python train.py --dataset="microscope photos of single blood and bone marrow cells" --train_examples=194171 --image_size=20 --vocab_size=65 --width=192 --fused_qkv=false --batch_size=64
Rows from block 3, named by matrix and row number. Rows with one number belong to one neuron. Each number is 128 + 32 x the weight over the matrix's rms, rounded and kept within 0 to 255. All counts start at 0.
# fc1: MLP up (model.blocks.3.mlp.fc1.weight, 576x192), inputs 0-191
# fc2: MLP down (model.blocks.3.mlp.fc2.weight, 192x576, transposed), outputs 0-191
fc1.533 [141 117 126 128 174  63 182  98 173 143 111 126 116 130 137 112 111 175 128 152  94 167 150  98 121 179 118 176  83 138 156  98 109 171 164  97 144 164  79 154 131 117 118 148 161  75 130 114 142 146 155 139  89 203 161  82 117 113 159 151  94 127  88 143 123 104 204 153 147 159 127 189  99 149 146  99 156 175 149 141 104 178 162 129 131 132 152 130 184 124 147 114 133  92 111  81 155  67 156 152 196 107 131 147 136  88 102 137 117 117 160  91 165 119 151 134  78 137 105  99 106 164 118 110 137 127  73 142 103 148 101 178 119 166 147 169 122 160 123 141 134 121 103 118 170 136 154 102 118  59 140 149 107 117 139 137 151 166 108 100  99 152 121 124 143 125 144 161 153 136  92 156 135  59 147 146 109 157 107 167 137 171  85 100 126 145 162 151 102 144 163 144]
fc1.534 [113 140 125 210 223 141 130 204 134  81 175  87 101  66 126 108 226 132 137  74 107 194 124 122 144 101 108 127  87 176 149 157 149 128 125 169  89 152 116 121 164 123  79 144 107  92 133  64 156 126 150 189 150 141 120  77 107 148 145 146 123 114 130 105  85 109 178 146  99 117 120 179  95 164 125 169 148  97  84 108 152 152 150 122 114  88 146 168 161  43 152 112 155  62 160 163 146  82 145 121 161 145  95 136 129 111 122 103 131 152 105 110  71 144 128 131  68 180 110 129 128 147 122 177 135  99 151 136  99 148 147  74 108 170 115 113  96 107 148 116 118 109  87  69 101 136 104 168  97 146 149 145 134 107 128  98 113  84 118 157 122 145 182 137 159 103 135  87 158  95 102 106 170 141 111 102 140 121 100 135 172 149 154 134 107  73 143  82 148 114 199  88]
fc1.535 [157 116 147 137 121 100 181 109 138 140 145 157  93  81  91  84  65 125 162 105  96 126 139  85 151 170 152 133 127 111 127  92 123 190 127 169 209  99 224 118 184 139  72 193 125 117 158 178 116 105 113 154 128  76 125  97 138 117 108 144 136 143 107  94 159 136  85 139  98 160 159 122  86 129 135 156 141 163 178 101  83 189 172 142 110 188 123 148 157  99 118 157 112 152  92 160 110  82 117  61 131  77 179  27 140  99 159 143 116 120 151 110 145 123 173 117 138 105 161 155 143 109 155 161 117 137 122 113 130  92 179 142  75 135 131  96 166 172 135 140 168 168 109 108 135  89 141 110 140 117 158  61  72 124 178 103 188 110 122 155 159 143 137 148 104 179 127 163 117 132  98  98  88 111 103 190 113 164 132 125 106 139  87 114 101 124 158 137  99  83 110 158]
fc1.536 [162  74 147 123  89 113 142 184 141  61 144  78  80 137 117 210 120 201  88 118  77 101 133 118 105  85 149  98 122  94 115 149 127 141 148 155 172  34 130 128 138 131 144  94 138 135  66  67 145 118 160 136  79  99 167 154 107 111 106 168 110 139 197  20  64  84 130 151 127 209  81 186 101 131 132 115  75 125 129 105 175 120 155 107 114  87 101 118 219 130 158 119 117 111 133  93  99 139 174 121  83 202 113 157 123 106 169 146  82 132 121 108 123  53 121 166 166 149  94  77 160 122 156 174  87  26 141  99 137  89  95  97  95 135 181 145 142 101 106 124 137 128 172 143 174 151 158 145  96  91  59 150 164  70 146 108 162  93 137 147 146 155  97 113 152 119 130 157 107  81 197  75 176 142 116  99  93 166  74  70 117 180 133 212 120 165 107 136 123 137 102 108]
fc1.537 [118 111 182  88 155  94 125  89 141  78 108 109  95 130  71 135 161 128 142 107 137 133 134 107 115 118  97 150 112 113 121 111  83 137 104 131 105 158 137 124  86  95 153 125 138 135 106  76 137 134 174 126 168 117 131 117 113  89 131 124  82 159 157 171  65 148 106 156  94 185 119 137 126 166 143 112 169 120 134 108 109 130 155 159  95 108 143 142 127 124 132 157 150 107 111 124 144 109  87 121  98 135 120  95 117 104 120 156 134 167 117  82 117 100 106 132  85 156 112 169  89 111 140 105 121 120 141 124 132  77 178 100  80 125 194 136 155  77 124 149 126  94 138  73 137  85 112 151 120 129 131 139 158  63 140 163  96 158 112  95 133  69  97 130 148 125 173 161 113 152 136 137 120 147 146 132 129 129 122 140 134 111 163 141 151 148 155  88  84 156 129 123]
fc1.538 [110  95 126 138 109 158 106 149 100  59 127 167 107 110 187 146  67 171 130 116 150  79  81 128 101 157  76  77 125 165 191 150 135 101 172  97  85 116 165 109 131 174  88 127 145  71 179 146 116 133  99 155 162  93 126 170 119 148 114 153 112 136 146  32 101 134 130 115 160 177 145 150 106 121 130 134  84 138 117 111 162 172 204 115 149 157  81  56 174 107 133 129 149 207 182 152  46 191 168  66 146 111  87 127 172 122  94  74  94 113  88 169  46 137 139 112 179  79 142 144 192 101 125 154 167 149 160 124 106 148 151 119 157 126 125 108  66  75 165  84 126 173  99 186 155  93 108 143 119 153 123  96 129 149 156 152 116 152 127 156 136  83  96 158 117 101  43 105 112  86 169 127  96 193  83  93 157 136 124   8 150 153 109 102 169 105 103 124 124 143  57  57]
fc1.541 [148  81 154 116 169  71  89 119 190 123 146  87 177 169 183 187 140 158 115 143 141 102 149 164  43 119  80 150 119 130 169 119 137  98 103 137 141 109 124 149  25 134 141 143 131 109  97 130 149 181  72 101 188  81 118  60 134 128 102 171 188 139 162 158 114 181 171 143 104  80 198 128 138 135 175 156 101 110 130 123 115 131 101 125 103 129 148 150 144 108 128  75 113 150  81 135 130 147 156 160  40 157  95 118 116 143 130 119  69 154 152 137  84 130 110 157 123 154 166 117 143  76 114  99 128 105 107 176 121 111 132 100 130 112  86 160 122 127 184 195 103 133 117 102 159 110 137 152 140 164 130  88 152  97 158 134 165 173  81  46 125 126 111  91 109 132 131  66 102 105 137 201 105  25 189 134 149 100 149 114 106 140  73 104 132 139 109 118  72 122 156 187]
fc1.542 [128 132 104 138 134  96 135 175 169 137 115  59 142 153 167  82 140 142  95 122 105 129 129  54 117 209 101  76 112  75 102 140  99 149 159 102 144 126 173 105  81 108 150 155 132 105 131  79 154  60 126 158 146 135 121 144 149 131 111 143 160 120 175 140 145 141 102 173 123 116 165 120  90 214 130 102 158 102 112 165 107 169 106 112 133 134 184 130 146 107 159 192 129 132 118  89 113 134 171 164 112 152  89 135 124  99  87 136 196 138 103 127 113 144 154 145 168  98 134  98 143 171 167  97 189 124 103  77 147 118  96 149 204 159 140 141 129 104 123 107 102 174 117 106 135 122 118 149 116 130  73 134 105  75  82 162 149 142 109 128 107 185  98  73 139  95 148 143 183 168 139 154 159 139 115 122 104 175 139 131 162  90 130 143 133 183 151  92 157 141  68 102]
fc2.533 [ 67 211 105  88 100 177 104 135 102 119 159 104 117 140 107 108 159 113 170 124 129 117 123 136 132 128 103 114 201 113 137 177 143  80 109 187  95 121 152  61 122 171 142 111 125 147  77 143 163  89 100 163 146  56 125 125 114 181 100 136 147  77 143 123 143 104  11  67 163 125 104  30 135  96 108 146 133  95 176 158 142  62 144 127 119 130  91 145  79 180  92 143 111 132 150 193  82 174 118 110 113 151  90 130 132 101 137 125 115 121 117 132 122 127 145  99 195 103 154 158 140 140 144 118 153 149 179 147 113  82 134 146 159  96 112  65  97 114  99 109 131 107  84 151 128  72 117 149 202 149 144 137 152 176 124 109 148 124  76 170 148 108 137  99 126 120 142 125 164 119 159  70  88 195  84 123 165 119 147 113 109 100 113 144 150  74 136 114 119 131 115 146]
fc2.534 [117 100 137 132  86  77 132 116 101 121 123 139 129 142 135 166  48 139 104 184 129 126  72 137 154 156 122 127  68  71 102  68 108 159 132 124 144 158 103 119 145 152 158 137 162 172 146 145 103 194 118  80 133 117 166 140 124 109 174 117 137  98 135 116 192 147 141 123 177  98 159 142 183 107 120  75 118 157 115 147 124 114 106  87 176 124  64 163 143 125 114 136  70 154  73 132 100 100  83 111 137 126 155  83 106 133  76 168 125 171 155 122 204  99 137 128 102 128 166  94  91 107 116 103 139 119 100 119 150 124  79 149  97  94  98 161 121 123  81  84 123 174 145 113  90 105 163 109 126 111 150 117 110 166 142 150 159 138 151  92 132 152 134 157 142 103 135 166 131 111 149 159  94 105 114 138 166 180  74  91  89 124 117 114  64 157 110 103 155 139 106 168]
fc2.535 [137 155 104 117 164 172 107 146 163 129 112  97 147 154 158 118 168 140  96 143 104 103 119 107  59 169 137  88 160 140 137 132 114 150 108 147 127 141  88 137 116 134 140 141 133 159 126  99  84 114 130  91  98 123 124 139 170 135 134 191 101 172 201 169 123 105  97 117 119  98 115 140 171 167 136 149 108  95 146  75 137 117  86 114 125  70 133 116 163  95 160 120 157 154 148 106 121 125  92 134 128 202 142 129 110 132 104  38 133 138 124 157  90 163 151 147 161  91 115 172 121  78  63  74 151 104  77 129 140 136 139 133 151 130 136 123 116  80 107  69 107 103 143  94 109 102 160 142 121 100  86 138 133 129 173 130 119 133 109  80 107 121 131  94 164 145 107 185 200 121 175 157 154 106 143  79 131 111 133 114 111  95 167  90 101 160 145  83 142 111 126 130]
fc2.536 [102 167 189  80 129 170 126  67  83 157 111 173 142 137 119 120 108 118 118 205 161 112 129  84 134 114  74 141 164 142  91 122 122 186  72  99 150 105 143 145 171 139  60 172 155 186 115 145 115 114 101  52 106  92 129  89  55 117 105 141 142  96  63  96 118 103 133 106 133 224 160 142  64 150 136 135 166 149  78 193 100 113 108 177 140 161 105  64  50  90 106  61 177  81  78  49 133 129 121 101 142  57 115 157 184 103  91 125 122 147 143  90 180 129  93 145 143 105  89  74 142  92  95  83 247 133  79 119 102 134 146 180  96 168 146 140 162 167  79 189 218 178 105 155 139 157 106  37  89 149 177  87  78  77 130 166  84 166 164 122 213 133 140  88 130  42  72  94 116 191 198 159 188 137 164  97 193 176 107 145 126 154 212 180  71  66 131 119  58 132 141  99]
fc2.537 [129 107 172 133 120 107 209 123  90 130 157  74 154 156 140 121 118 109  99 134 159 151 120 121 133 185 132 107 162 148  79 167 144  98 128  84 154 171  51 209 125 121 117 142  69 123 110 155 133 166  61  81  93 124 135 190 122 115 114 137 126 136 144 131 151 150 123  97 129 108  76 120 148  47  88 125  59 104 141 106 139 164 127 103 164 132 101 158 110 146 130 140  98 180 126 150 149  65 162 169 133 120 148 164 145 170 128 144 119 122 131 177 107 125 118 115 158  90 131 101 164 134 181 185 153 132 100 159 112 153 141  95 145  97  82 121 130 152 109 131 118 186 139 121 111 137 157  84 147 167 115 104 142 123 114  99 147 150 194 160 149 195 121 127 133  95 109 124 142  73  27 152 123 116 118 148 126 107  93 142  92  96  93 143  47 137 117  98 164 106 131  98]
fc2.538 [122 161 147  98 149 100 104 153 110 147 111  94 127 179  86  70  95 151 182 127  76 146 188  95  96  90 160  70 130 120 115 183 173  71 107  94 119 102 103 134 101 151  85 196 113 167 140 109 111  90 141 120  46 116 110  67 122 174  86 146 157 101  65 160 145  24  84 166  96 151  74 101 103 132 152 128  86 174 141 148 115 171 144  87 140 169 162 118 106  95  64 168 148  90 125 151 126 122 134  88 103 117  59 156 171 208 145 110 131 111 107 119 129 162 133 182  95 134 106 126 120 134 131 168 134 124 115 127 113 162 128  87 124 175 129 155 153 155  75 155 166 134 143  39  81  89 156 106 137  97 127  86  84 171  88 189 144  48  45 143 141 187 144 151 110 106 112 167 107 103 173 107 158 110 103 172  99 166 109 156 112  86 108 143 146 101 118 136 108 143 163  56]
fc2.541 [109 120  91 136 114 120 105 110 110 146  62 173 125 122  85  92  94 139 113  80 167 168 113 134 137 146 145 155 109  98  97  55 116 151 131 167 109 148  80 153 147 117 122 101 141 126 116 110  93 104 137 115  98 113 111 142 111 131 181 103  93  88 132 172 168 103 127 120 119 140 100 103  82 122 133 137 191 132 120 161 162 146 150 157 120 125 119 132 128 149 128 115 129  89 157  87 115 135 159 101  96 211 110 184  98 106 138 139 195 102 106 202 155 112 181  66  91 161 165 102 118 157 169 158 145 104 172 151  69 115 139 163 108 115  81  97 159 126  55 144  89 140 117 135 102 144 150  92 129 106 177 129 118 163  87 131 133 121 160 174 126 100 102 151  87 179  88 107 126 151  81  86 130 180 139 126 104 171 184 199  95 118 159 150  95  81 144  72 145 119  92 122]
fc2.542 [111 106 125  82 144 144 124 117  72 146 118 104 132 140 137 178 148  98 147  88 127 122 107 161 163 123 117 148 111  90 149 147 146 158 100 163  90 129 107 114  76 130  50  88 172 125 156 138 113 150 140  93 116  62 123 143  80 113 135 117 106 113  79 116  82 122 179 168 118 103 129 116 182 133 139 165 118 150 126 125 148 120 108 113 153 139  91 100 156  96  89 130 111 120 128 162 116 108 131 140 146 132 117  94 147  97 160 128  92 154 119 175 151  62 142 140 113 214 194 136 147 101 129 173 131 134 170 170 125 117 170 101  90 152  83 136 186 105  85 116 107  71 117 151 185 175 140 115 167  90 142 176 142 121 136  71 113 113 145 115 151 107  77 170 106 178 144  88 116  91 102  91  85 158  87 139 132 125 123 136 114 118 133 108 122  85 156  81 140 130 118 147]