A small autoregressive pixel model, trained from scratch: width 192, 40000 steps.
Rows from block 2 of a small autoregressive pixel model, named by matrix and row number. Rows with one number belong to one neuron. Each number is 500 + 50 x the weight over its row's rms, rounded and kept within 0 to 999. All counts start at 0. Numbers have three digits each.
After each neuron's rows are labels from the 100 images, of 14976, where the neuron reaches its highest value: "top examples" is what is common among them. Only what is clearly more common there than usual is listed. The data: microscope photos of single blood and bone marrow cells.
# fc1: MLP up (model.blocks.2.mlp.fc1.weight, 576x192), inputs 0-95
# fc2: MLP down (model.blocks.2.mlp.fc2.weight, 192x576, transposed), outputs 0-95

fc1.332:570545480513501497510532488424422527411532536509483530447566537517586396525427440531530520462465545482570557543458513589476525478565520504619436543506498522520471513422535438462494454590424539410478526461482584490454505452487510506520592518462653498488579503499417545495572472522484557495
fc2.332:429475475497455491475523507506452510545544506490499470516451428494553561549490487531430508486392469410458484580542537543537512536419456584591465508427482421457576525563549582535461528526495469517491490486499376498507546514462522611545585512547401481439477450429530543527500467509419446466
top examples: smear: peripheral blood

fc1.100:527514519521534427521456454510543489483462483617545555597523457474507473576508485516562537508530526540506456525525624501541532463563471435504418524527579483495513469535578500542449444471562430535517489410465482542414520514462551576539446532483604498479517475478506517464553550495421424456
fc2.100:456456514435503457453606516542490508579528502479519533530481474456514460409465494478539443419473440501426504501544502540534487519564448541454520517488549420573628483531519463389464440503493490482462485499484441525427467533552445472463416527490502521548469533452495431538476430501438465464
top examples: smear: peripheral blood

fc1.543:490486541486473402551490520499496474454560473538461484478455450559530560444472479432497590534511432429497567521499598585511497558531459559462463587526511426405436568535519464412455522400443491506478437493507487493567490463452510554494473509486451616463589476517579565496501478505545546380
fc2.543:520529451514535559479548456492441507564556492498516516392460487506448498500530545572570505355404520514488526536482398419440507427442559511409451397530474512507520478476470542529561531461585526515575456520487541491463418546508447453555556501426552543466491440565570502491553524542363404464
top examples: smear: peripheral blood

fc1.321:482469525551436459453468533578451487464426498543556473429432643478504474537450535496482563464506510470420394418596523529451448402539503529441475674504573559474536509518524544537453516407543509393509516423485431476507503565474452492585553458469507612526500498562429461531488525549443517507
fc2.321:465506507550442524448595609523453522464448415470469536495535445501445527500436468538532452407481533478627537462536471436506413438525456550528581382407447446499559507605453484516518478499408524525477493534498532463431432445441507582430463536420462484630547445550492470508542483441524435445
top examples: smear: peripheral blood

fc1.99:462508496556576444479452468478610520559449466476429509495557502498496544520521438444455491511487603474468512563489623524490490424512478416537495394534469592540401521624530514423524469526565422507488495470572461469562465419457485568520485513558358495457515560435447546428531541412587434425
fc2.99:443544539504521466466520499458535515533487550369529386511588553531534508541580484542465429454582546525540541524506495492455556460553428586551541498510429417447529565380557450492446502479562440467478482502486530546518519513523506581574514516519511522506585461492477463499430498493484492536
top examples: smear: peripheral blood

fc1.533:457495551548504466489515469545539554389460440540579540453479481520467523464568542538520522462542490508475443556534480519487509649573543496478498463480536519441475500502545513553469580461427518467438460550468504428492560461498512474475552525468541543512510459521470388661546526432518548485
fc2.533:565431470355539468635439510463540470599613548558522473478447561482490533472479410500551524491456443490511563465534505499559550433552458496466440498533486460556533525525524463558551480529608444474488541516547465626509478583540508534463449502528482520458532509536487601420455515485484450515
top examples: smear: peripheral blood

fc1.301:485538458513589523554459399541504512505496508533554481508493498489557477481532417451501606437507564432447492426466486558552474533521580517570482448470476488475590492447521425503505507549490453555476466615463496444497469476479485486507629455591552396507596535415513556403488474576464454430
fc2.301:472450555525449567516536516535512563566605568518447566490414434517474513465463475508536430423576458467474573598482453507443513438491462487444556557501595471486387526610539541482529561483468593426446472452544399560499468552444483506426462523436564506587421552509501414524488524516569515498
top examples: smear: peripheral blood

fc1.280:585457632477490436548549585519506500456434483453533594437529613427535536422439498505460506500421494529548472581508569479502595474498575444504466489513484456463445491522512418466407491503489491426496579415441444479566495614481539561511518491551545535401458494464610556499611513560496455494
fc2.280:523565506455468541509483398551537507636575499412506491492472437527451517515497546555588476519581462426533449489585449582476413511485435485535542449454422542501472504462428632556497523425479492492483451545467506504478499426469479477503543550444480486531494461533555320497474461480499517426
top examples: smear: peripheral blood

fc1.373:436505556491532539561432534483479535497525449458449633574542517526420462638482571433561503508468530483469504523590503517527470546461485480548404564486455505544542563558490451532458479479514505559519588387492478516564404504547418503552482523497538445475558460413527521494468442464547409528
fc2.373:582525472391456514455444473527566504522433536454502496462512462512560477507459534539445495441536596470617523475510477468510538517513513529531536427484452377518506412468468420544521497500465489461481519625599446482511541560599517463527586570543420500566552442455399453596408483499459455461
top examples: smear: peripheral blood

fc1.355:433592504500506476440553454617492485492480455469546399448545525596522487453499478634483518517531462487502478426486587502532541534492523485516512536510436435496463482444572569471541549419526480439530521453508475550540475495450387521511428575504519494471559536432527500512525494444424461480
fc2.355:482598559562573470509546439538539519470537480470501436601475595549498478487456462434546531524557487490513597534489498499489514565488420539517513555435428511469425485448463522511532587587469465470523474477487472437485521488467534478461527533542518460440492431398480449518470483456458478538
top examples: cell type: promyelocyte

fc1.356:412443515475496486458351438531553441437538534510516481456406548539568538490551526516465488645531483545479533470396440555451458555439545434512494442559491487478471516578486507408447515594469441582532462517467493526623510550499558561421532441422486530466412373495532527528429468535509492511
fc2.356:478472524498439573459408488483477499560457510478507480543517400481446519513508605479549468377536425453534493540473429443499493424576416500549486475419500551497450495442455463517476500465507507353576460453530522505446469468535475440511551510480480442469430530494466499435507517543562503461
top examples: cell type: segmented neutrophil

fc1.572:524406498498559456575529513421479609546474466443411538470590523545504476483472485477422485455496581502424494554433501584525520439405473555531478444454535561466470512482588490500549474535530508464401500489533611442556555424561463548541450505576466527529499443522428505529519471499491456489
fc2.572:390502571528465476410484451508515512397540472501503521579497397476478553511510498572618440567574465483593479448563475407442570537578553422412502571530522439406553504513518493457472461495446453502499496552457485571439480502405438500455465493527478512535529427532556521506528475527490548416
top examples: smear: peripheral blood

fc1.555:538454509516517570557495495499436489444504416445412492443539517462482454514485562553473535510459516527407498514521456450521493468541454541554546540543529579549448551564490482493530512411530533517512454478510484543515527539515530622429530515443414450468498599457423480493511502528527513466
fc2.555:592570444408465434439528558527471497472535547547590529510463560499435458470481516437535397461479483465567457502511570536434560546530536479394491475514531460502553508436364555529509480520520618483450514509503547440516494499507483485505510557530537541556564434522604529564554633444453491580
top examples: smear: peripheral blood

fc1.184:458513469548449448412607538442494498498583439503551509443537438574529511542468536540573547407538542508423578503560505604470512509566526428511488505497472558539405542462491430493555490416502592450560494474528473548452447563451433478531538533539540540517488547421570391349600570433490570474
fc2.184:486543532494377417531467568536575508449474489530472485564488537464452520476529487427552475492608537444455404471438493459449413470514483490406501497546583540544490456520468514524511535416528412487506346407514530524510410418518544454508547481535518520525419522548440502568491506439455517639
top examples: smear: peripheral blood

fc1.324:482464591544501457510532482523519428550457415539473559492525439602534461401513529534475499492495510506419492495516440508492518502543418545511513436510424488475530575573413565530476497551563464513481505470478530470546504512422488480516492586458593553427451482507578568447532464490453590498
fc2.324:567474458497420541451502468437434508465530485556504471540455501495396560515452519473539419510504597538504452503529482483486425565566517542481512536492625533555579434501527502436556442558460523496436464548466465536450474480486510592510534434532516481664414558637553520481480531547494456429
top examples: cell type: promyelocyte

fc1.94:528436452537490479542490448354508477470488477503623432537426503466480501531434510463476528565589533495442407537549553503414479480570493550480474477500609461464491499506510484474477483466493454445494380515538415457492453481540505544570552487590527505515533426505447531468537491570538431468
fc2.94:517610491483491544559523512610478556479504517433474580501579482495470434516609456453512520391434521484571506441481495489546463509534443417521466456455422474475575549508412505422582522556423536473572562515458509434555520446423554535481443585403517434506483552482563491542521457421472560531
top examples: smear: peripheral blood; cell type: platelet

fc1.420:526526471508488567598587548471555491522473469509461569493498474451430534466504523536507462522556496463530453525500405411360550508464438569507522500524476379574563474537547437479493438509484469535508414490453516527595559521570567546445545478474349498471449491522440528446510583534475454514
fc2.420:493454506453573419481505470544466485527468448463590443492467419488466509479519491429581490419496465538475482525526521499534455490537581449499414503502488516438400554479393545472536502586528506355410574482464514397465561488500457465472425564501535500484509506424515419516483458427511604455
top examples: smear: peripheral blood

fc1.124:448496618497492552509569555554533475501533535586564471465538497435521428520436452539477542502521480514467424496558465508486407469514522532420454488435510477422445547532492427398530449387539516479516490537476463536547532464478485520478532492521631511504559503448555534588499493457575581439
fc2.124:513496478528511600510496529508548490447456472548494585574504608516464526438509595449563524386545462512531494574534450545480565556516545570366539551574448521450558597482484563540470450499535439559512565550490558491561467519400509558416500510546465574546531437527540555454530524535472492534
top examples: smear: peripheral blood

fc1.211:523619473466620495558460577550415514488493522461470522444522577543502345509492523573512529608483435504514584517518540532467499477501516459559498492521542479457547501598572461414535424518494505418496452526500565517469524540537534504572499504434533468447404446537542479477516525541418512543
fc2.211:470498514555373460550518489495480573440600532569545542522467489490430512528522474513510463503508545525445482525544473452541526449446420540484443542347382488478521492455551480575590543527484447585532510475467468467508499407535568500515469557554489563470513408490480471524449469483442545503
top examples: smear: peripheral blood

fc1.276:497595489458517466520426454416550527405494502482444555482542477485532468533446482475434568520481412448504593558447538548493502450558495551523427512499604577392454533493473545487550476481488505500545493415618465427482523424484455565541446526441488533554501471487426524415511535568434543503
fc2.276:514519454578469461539487412519494488568468432583596411543561461510490452501511479578540445493473570474574448425556480540442493548455528463478549491473469467545579507450514340487465479516504490533493530595446466543484481521547513480508467510517485406422459424446540552506433474492553439476
top examples: smear: peripheral blood; cell type: segmented neutrophil

fc1.366:562512414549506578591469501497488412495463604514409535432487536593530479485496466549508509484463467508497473539455555485569571558517514500607537523530574453564463449489498561494488479558538460569515458530486490624499540581498475427498525504513450525528468541410421540566471501482459484527
fc2.366:484397517499524599430470483480445460586559562541558543519462520555459485506614531443501464530501421459598566545547456437522495546518481428477444426561493451510474443412507557482532520564466477534498519563522526400504532481455580517492558470472465559393513363513561479468509533588500547444
top examples: cell type: segmented neutrophil

fc1.429:493423563503533433457541548469433488536462429504499412530423519529544579451386517473501461448556480443518573579516462503477504489508492456590615479509452577509530547557496386481581453476562433455455527503454476552500481504519486484603517460477481502555524518402470507403561459520579472520
fc2.429:435520520530485608505475510435552536414493518464473407529532484489480404591417477474550480471530576547520494446538494495553435449498514439511505532502461483494438459390548481452531364429515508496563477465477567515358550533476496487435456433503500337567549482486464401467497592469426458533
top examples: smear: peripheral blood

fc1.546:446469548612508598576487510438564516516476493438501572474572497411566466572566502536407488520575511495458481464463505550552556509498552483483544483446438523519403526558493435487417448529571564520486557502554515454446528529543538509428522441464536547457482524567475608513499548415515454476
fc2.546:523523544453459433536399455471556409534501383553481416524594556523510550542478544489526543554434491600497561527552437456425412507516414530575434526539476446491604455442509437528620526475448454538532518503436453545532589521480526538496483503478501495488486479486487539521404525526470448577
top examples: smear: peripheral blood

fc1.278:449518527550611491476560573508609360477565464520530571535447518520620511575512423495589502539433569466543595467497489465529554442549556423498498435498492578498504462517563529570634424586557508540584524457585525575448426519628548532545523559470551520462451492504477528471533494536443518493
fc2.278:522515552556487528532510514568487523553495538338509519488558563453462418537379504538573514438591560472473468513417544520516490495471522496359494436500417410550462491505534481495501493500532492485491491473502510523610532525524506437517475594451479567532570402566450458492437525443524444491
top examples: smear: peripheral blood

fc1.436:521572480504540410506518534536552442476573537536558522515508507437473499478434547461560543420527533508387472528495362526444547542550457482438493532529433477594590492494436492494532501440522479571600412588426585606572494604546598513531565489494547599473523523499447549513545471436481586556
fc2.436:498486564490529472494481402446572453403431520491411504466537490513416460507555449514572377471506428422501453427489560523461431547513442524522574558506480482437464574441457402436504594477474559435504565465518464437510542429442469500531404449558542517534446514536487492516466467587532464438
top examples: smear: peripheral blood

fc1.190:441595520551539463482525466453431499499488533532520469471520450548500594485475468587458569516491465548552480558431514490455505406610560558504434453464573497522540454304489486580456454615460585549463410472492512615469431472530447509520493549552575458524495564499464520478503498502408321516
fc2.190:549526508476450541547455452535515439522493520552481440483480639517574436468524504460491545461473471510495533429529402554440511584370508557416485520466437438570543545561604462450458511531465495516419583486531460413473507443532485511534545496425388455507549456546576557484342479524536519496
top examples: smear: peripheral blood

fc1.6:488399502598499456450478504544526544559496462494607430441534546514423383549514499523462566476515526472473395556502590596488496542503522507610498500535526512576482460572580527455474496462543463456484496394425482512462577599494559507468436521506603515505526556521510584529439511449540457381
fc2.6:454508508413422614465554398507459523463575484599547526549476435549513644481479515462523441497484406529525509501506404464507577565465519516479471486529560551477570551535442553542581518534457524552522441611565544507583455418514381443417469496448446461499500479492483421492548506504493540570
top examples: smear: peripheral blood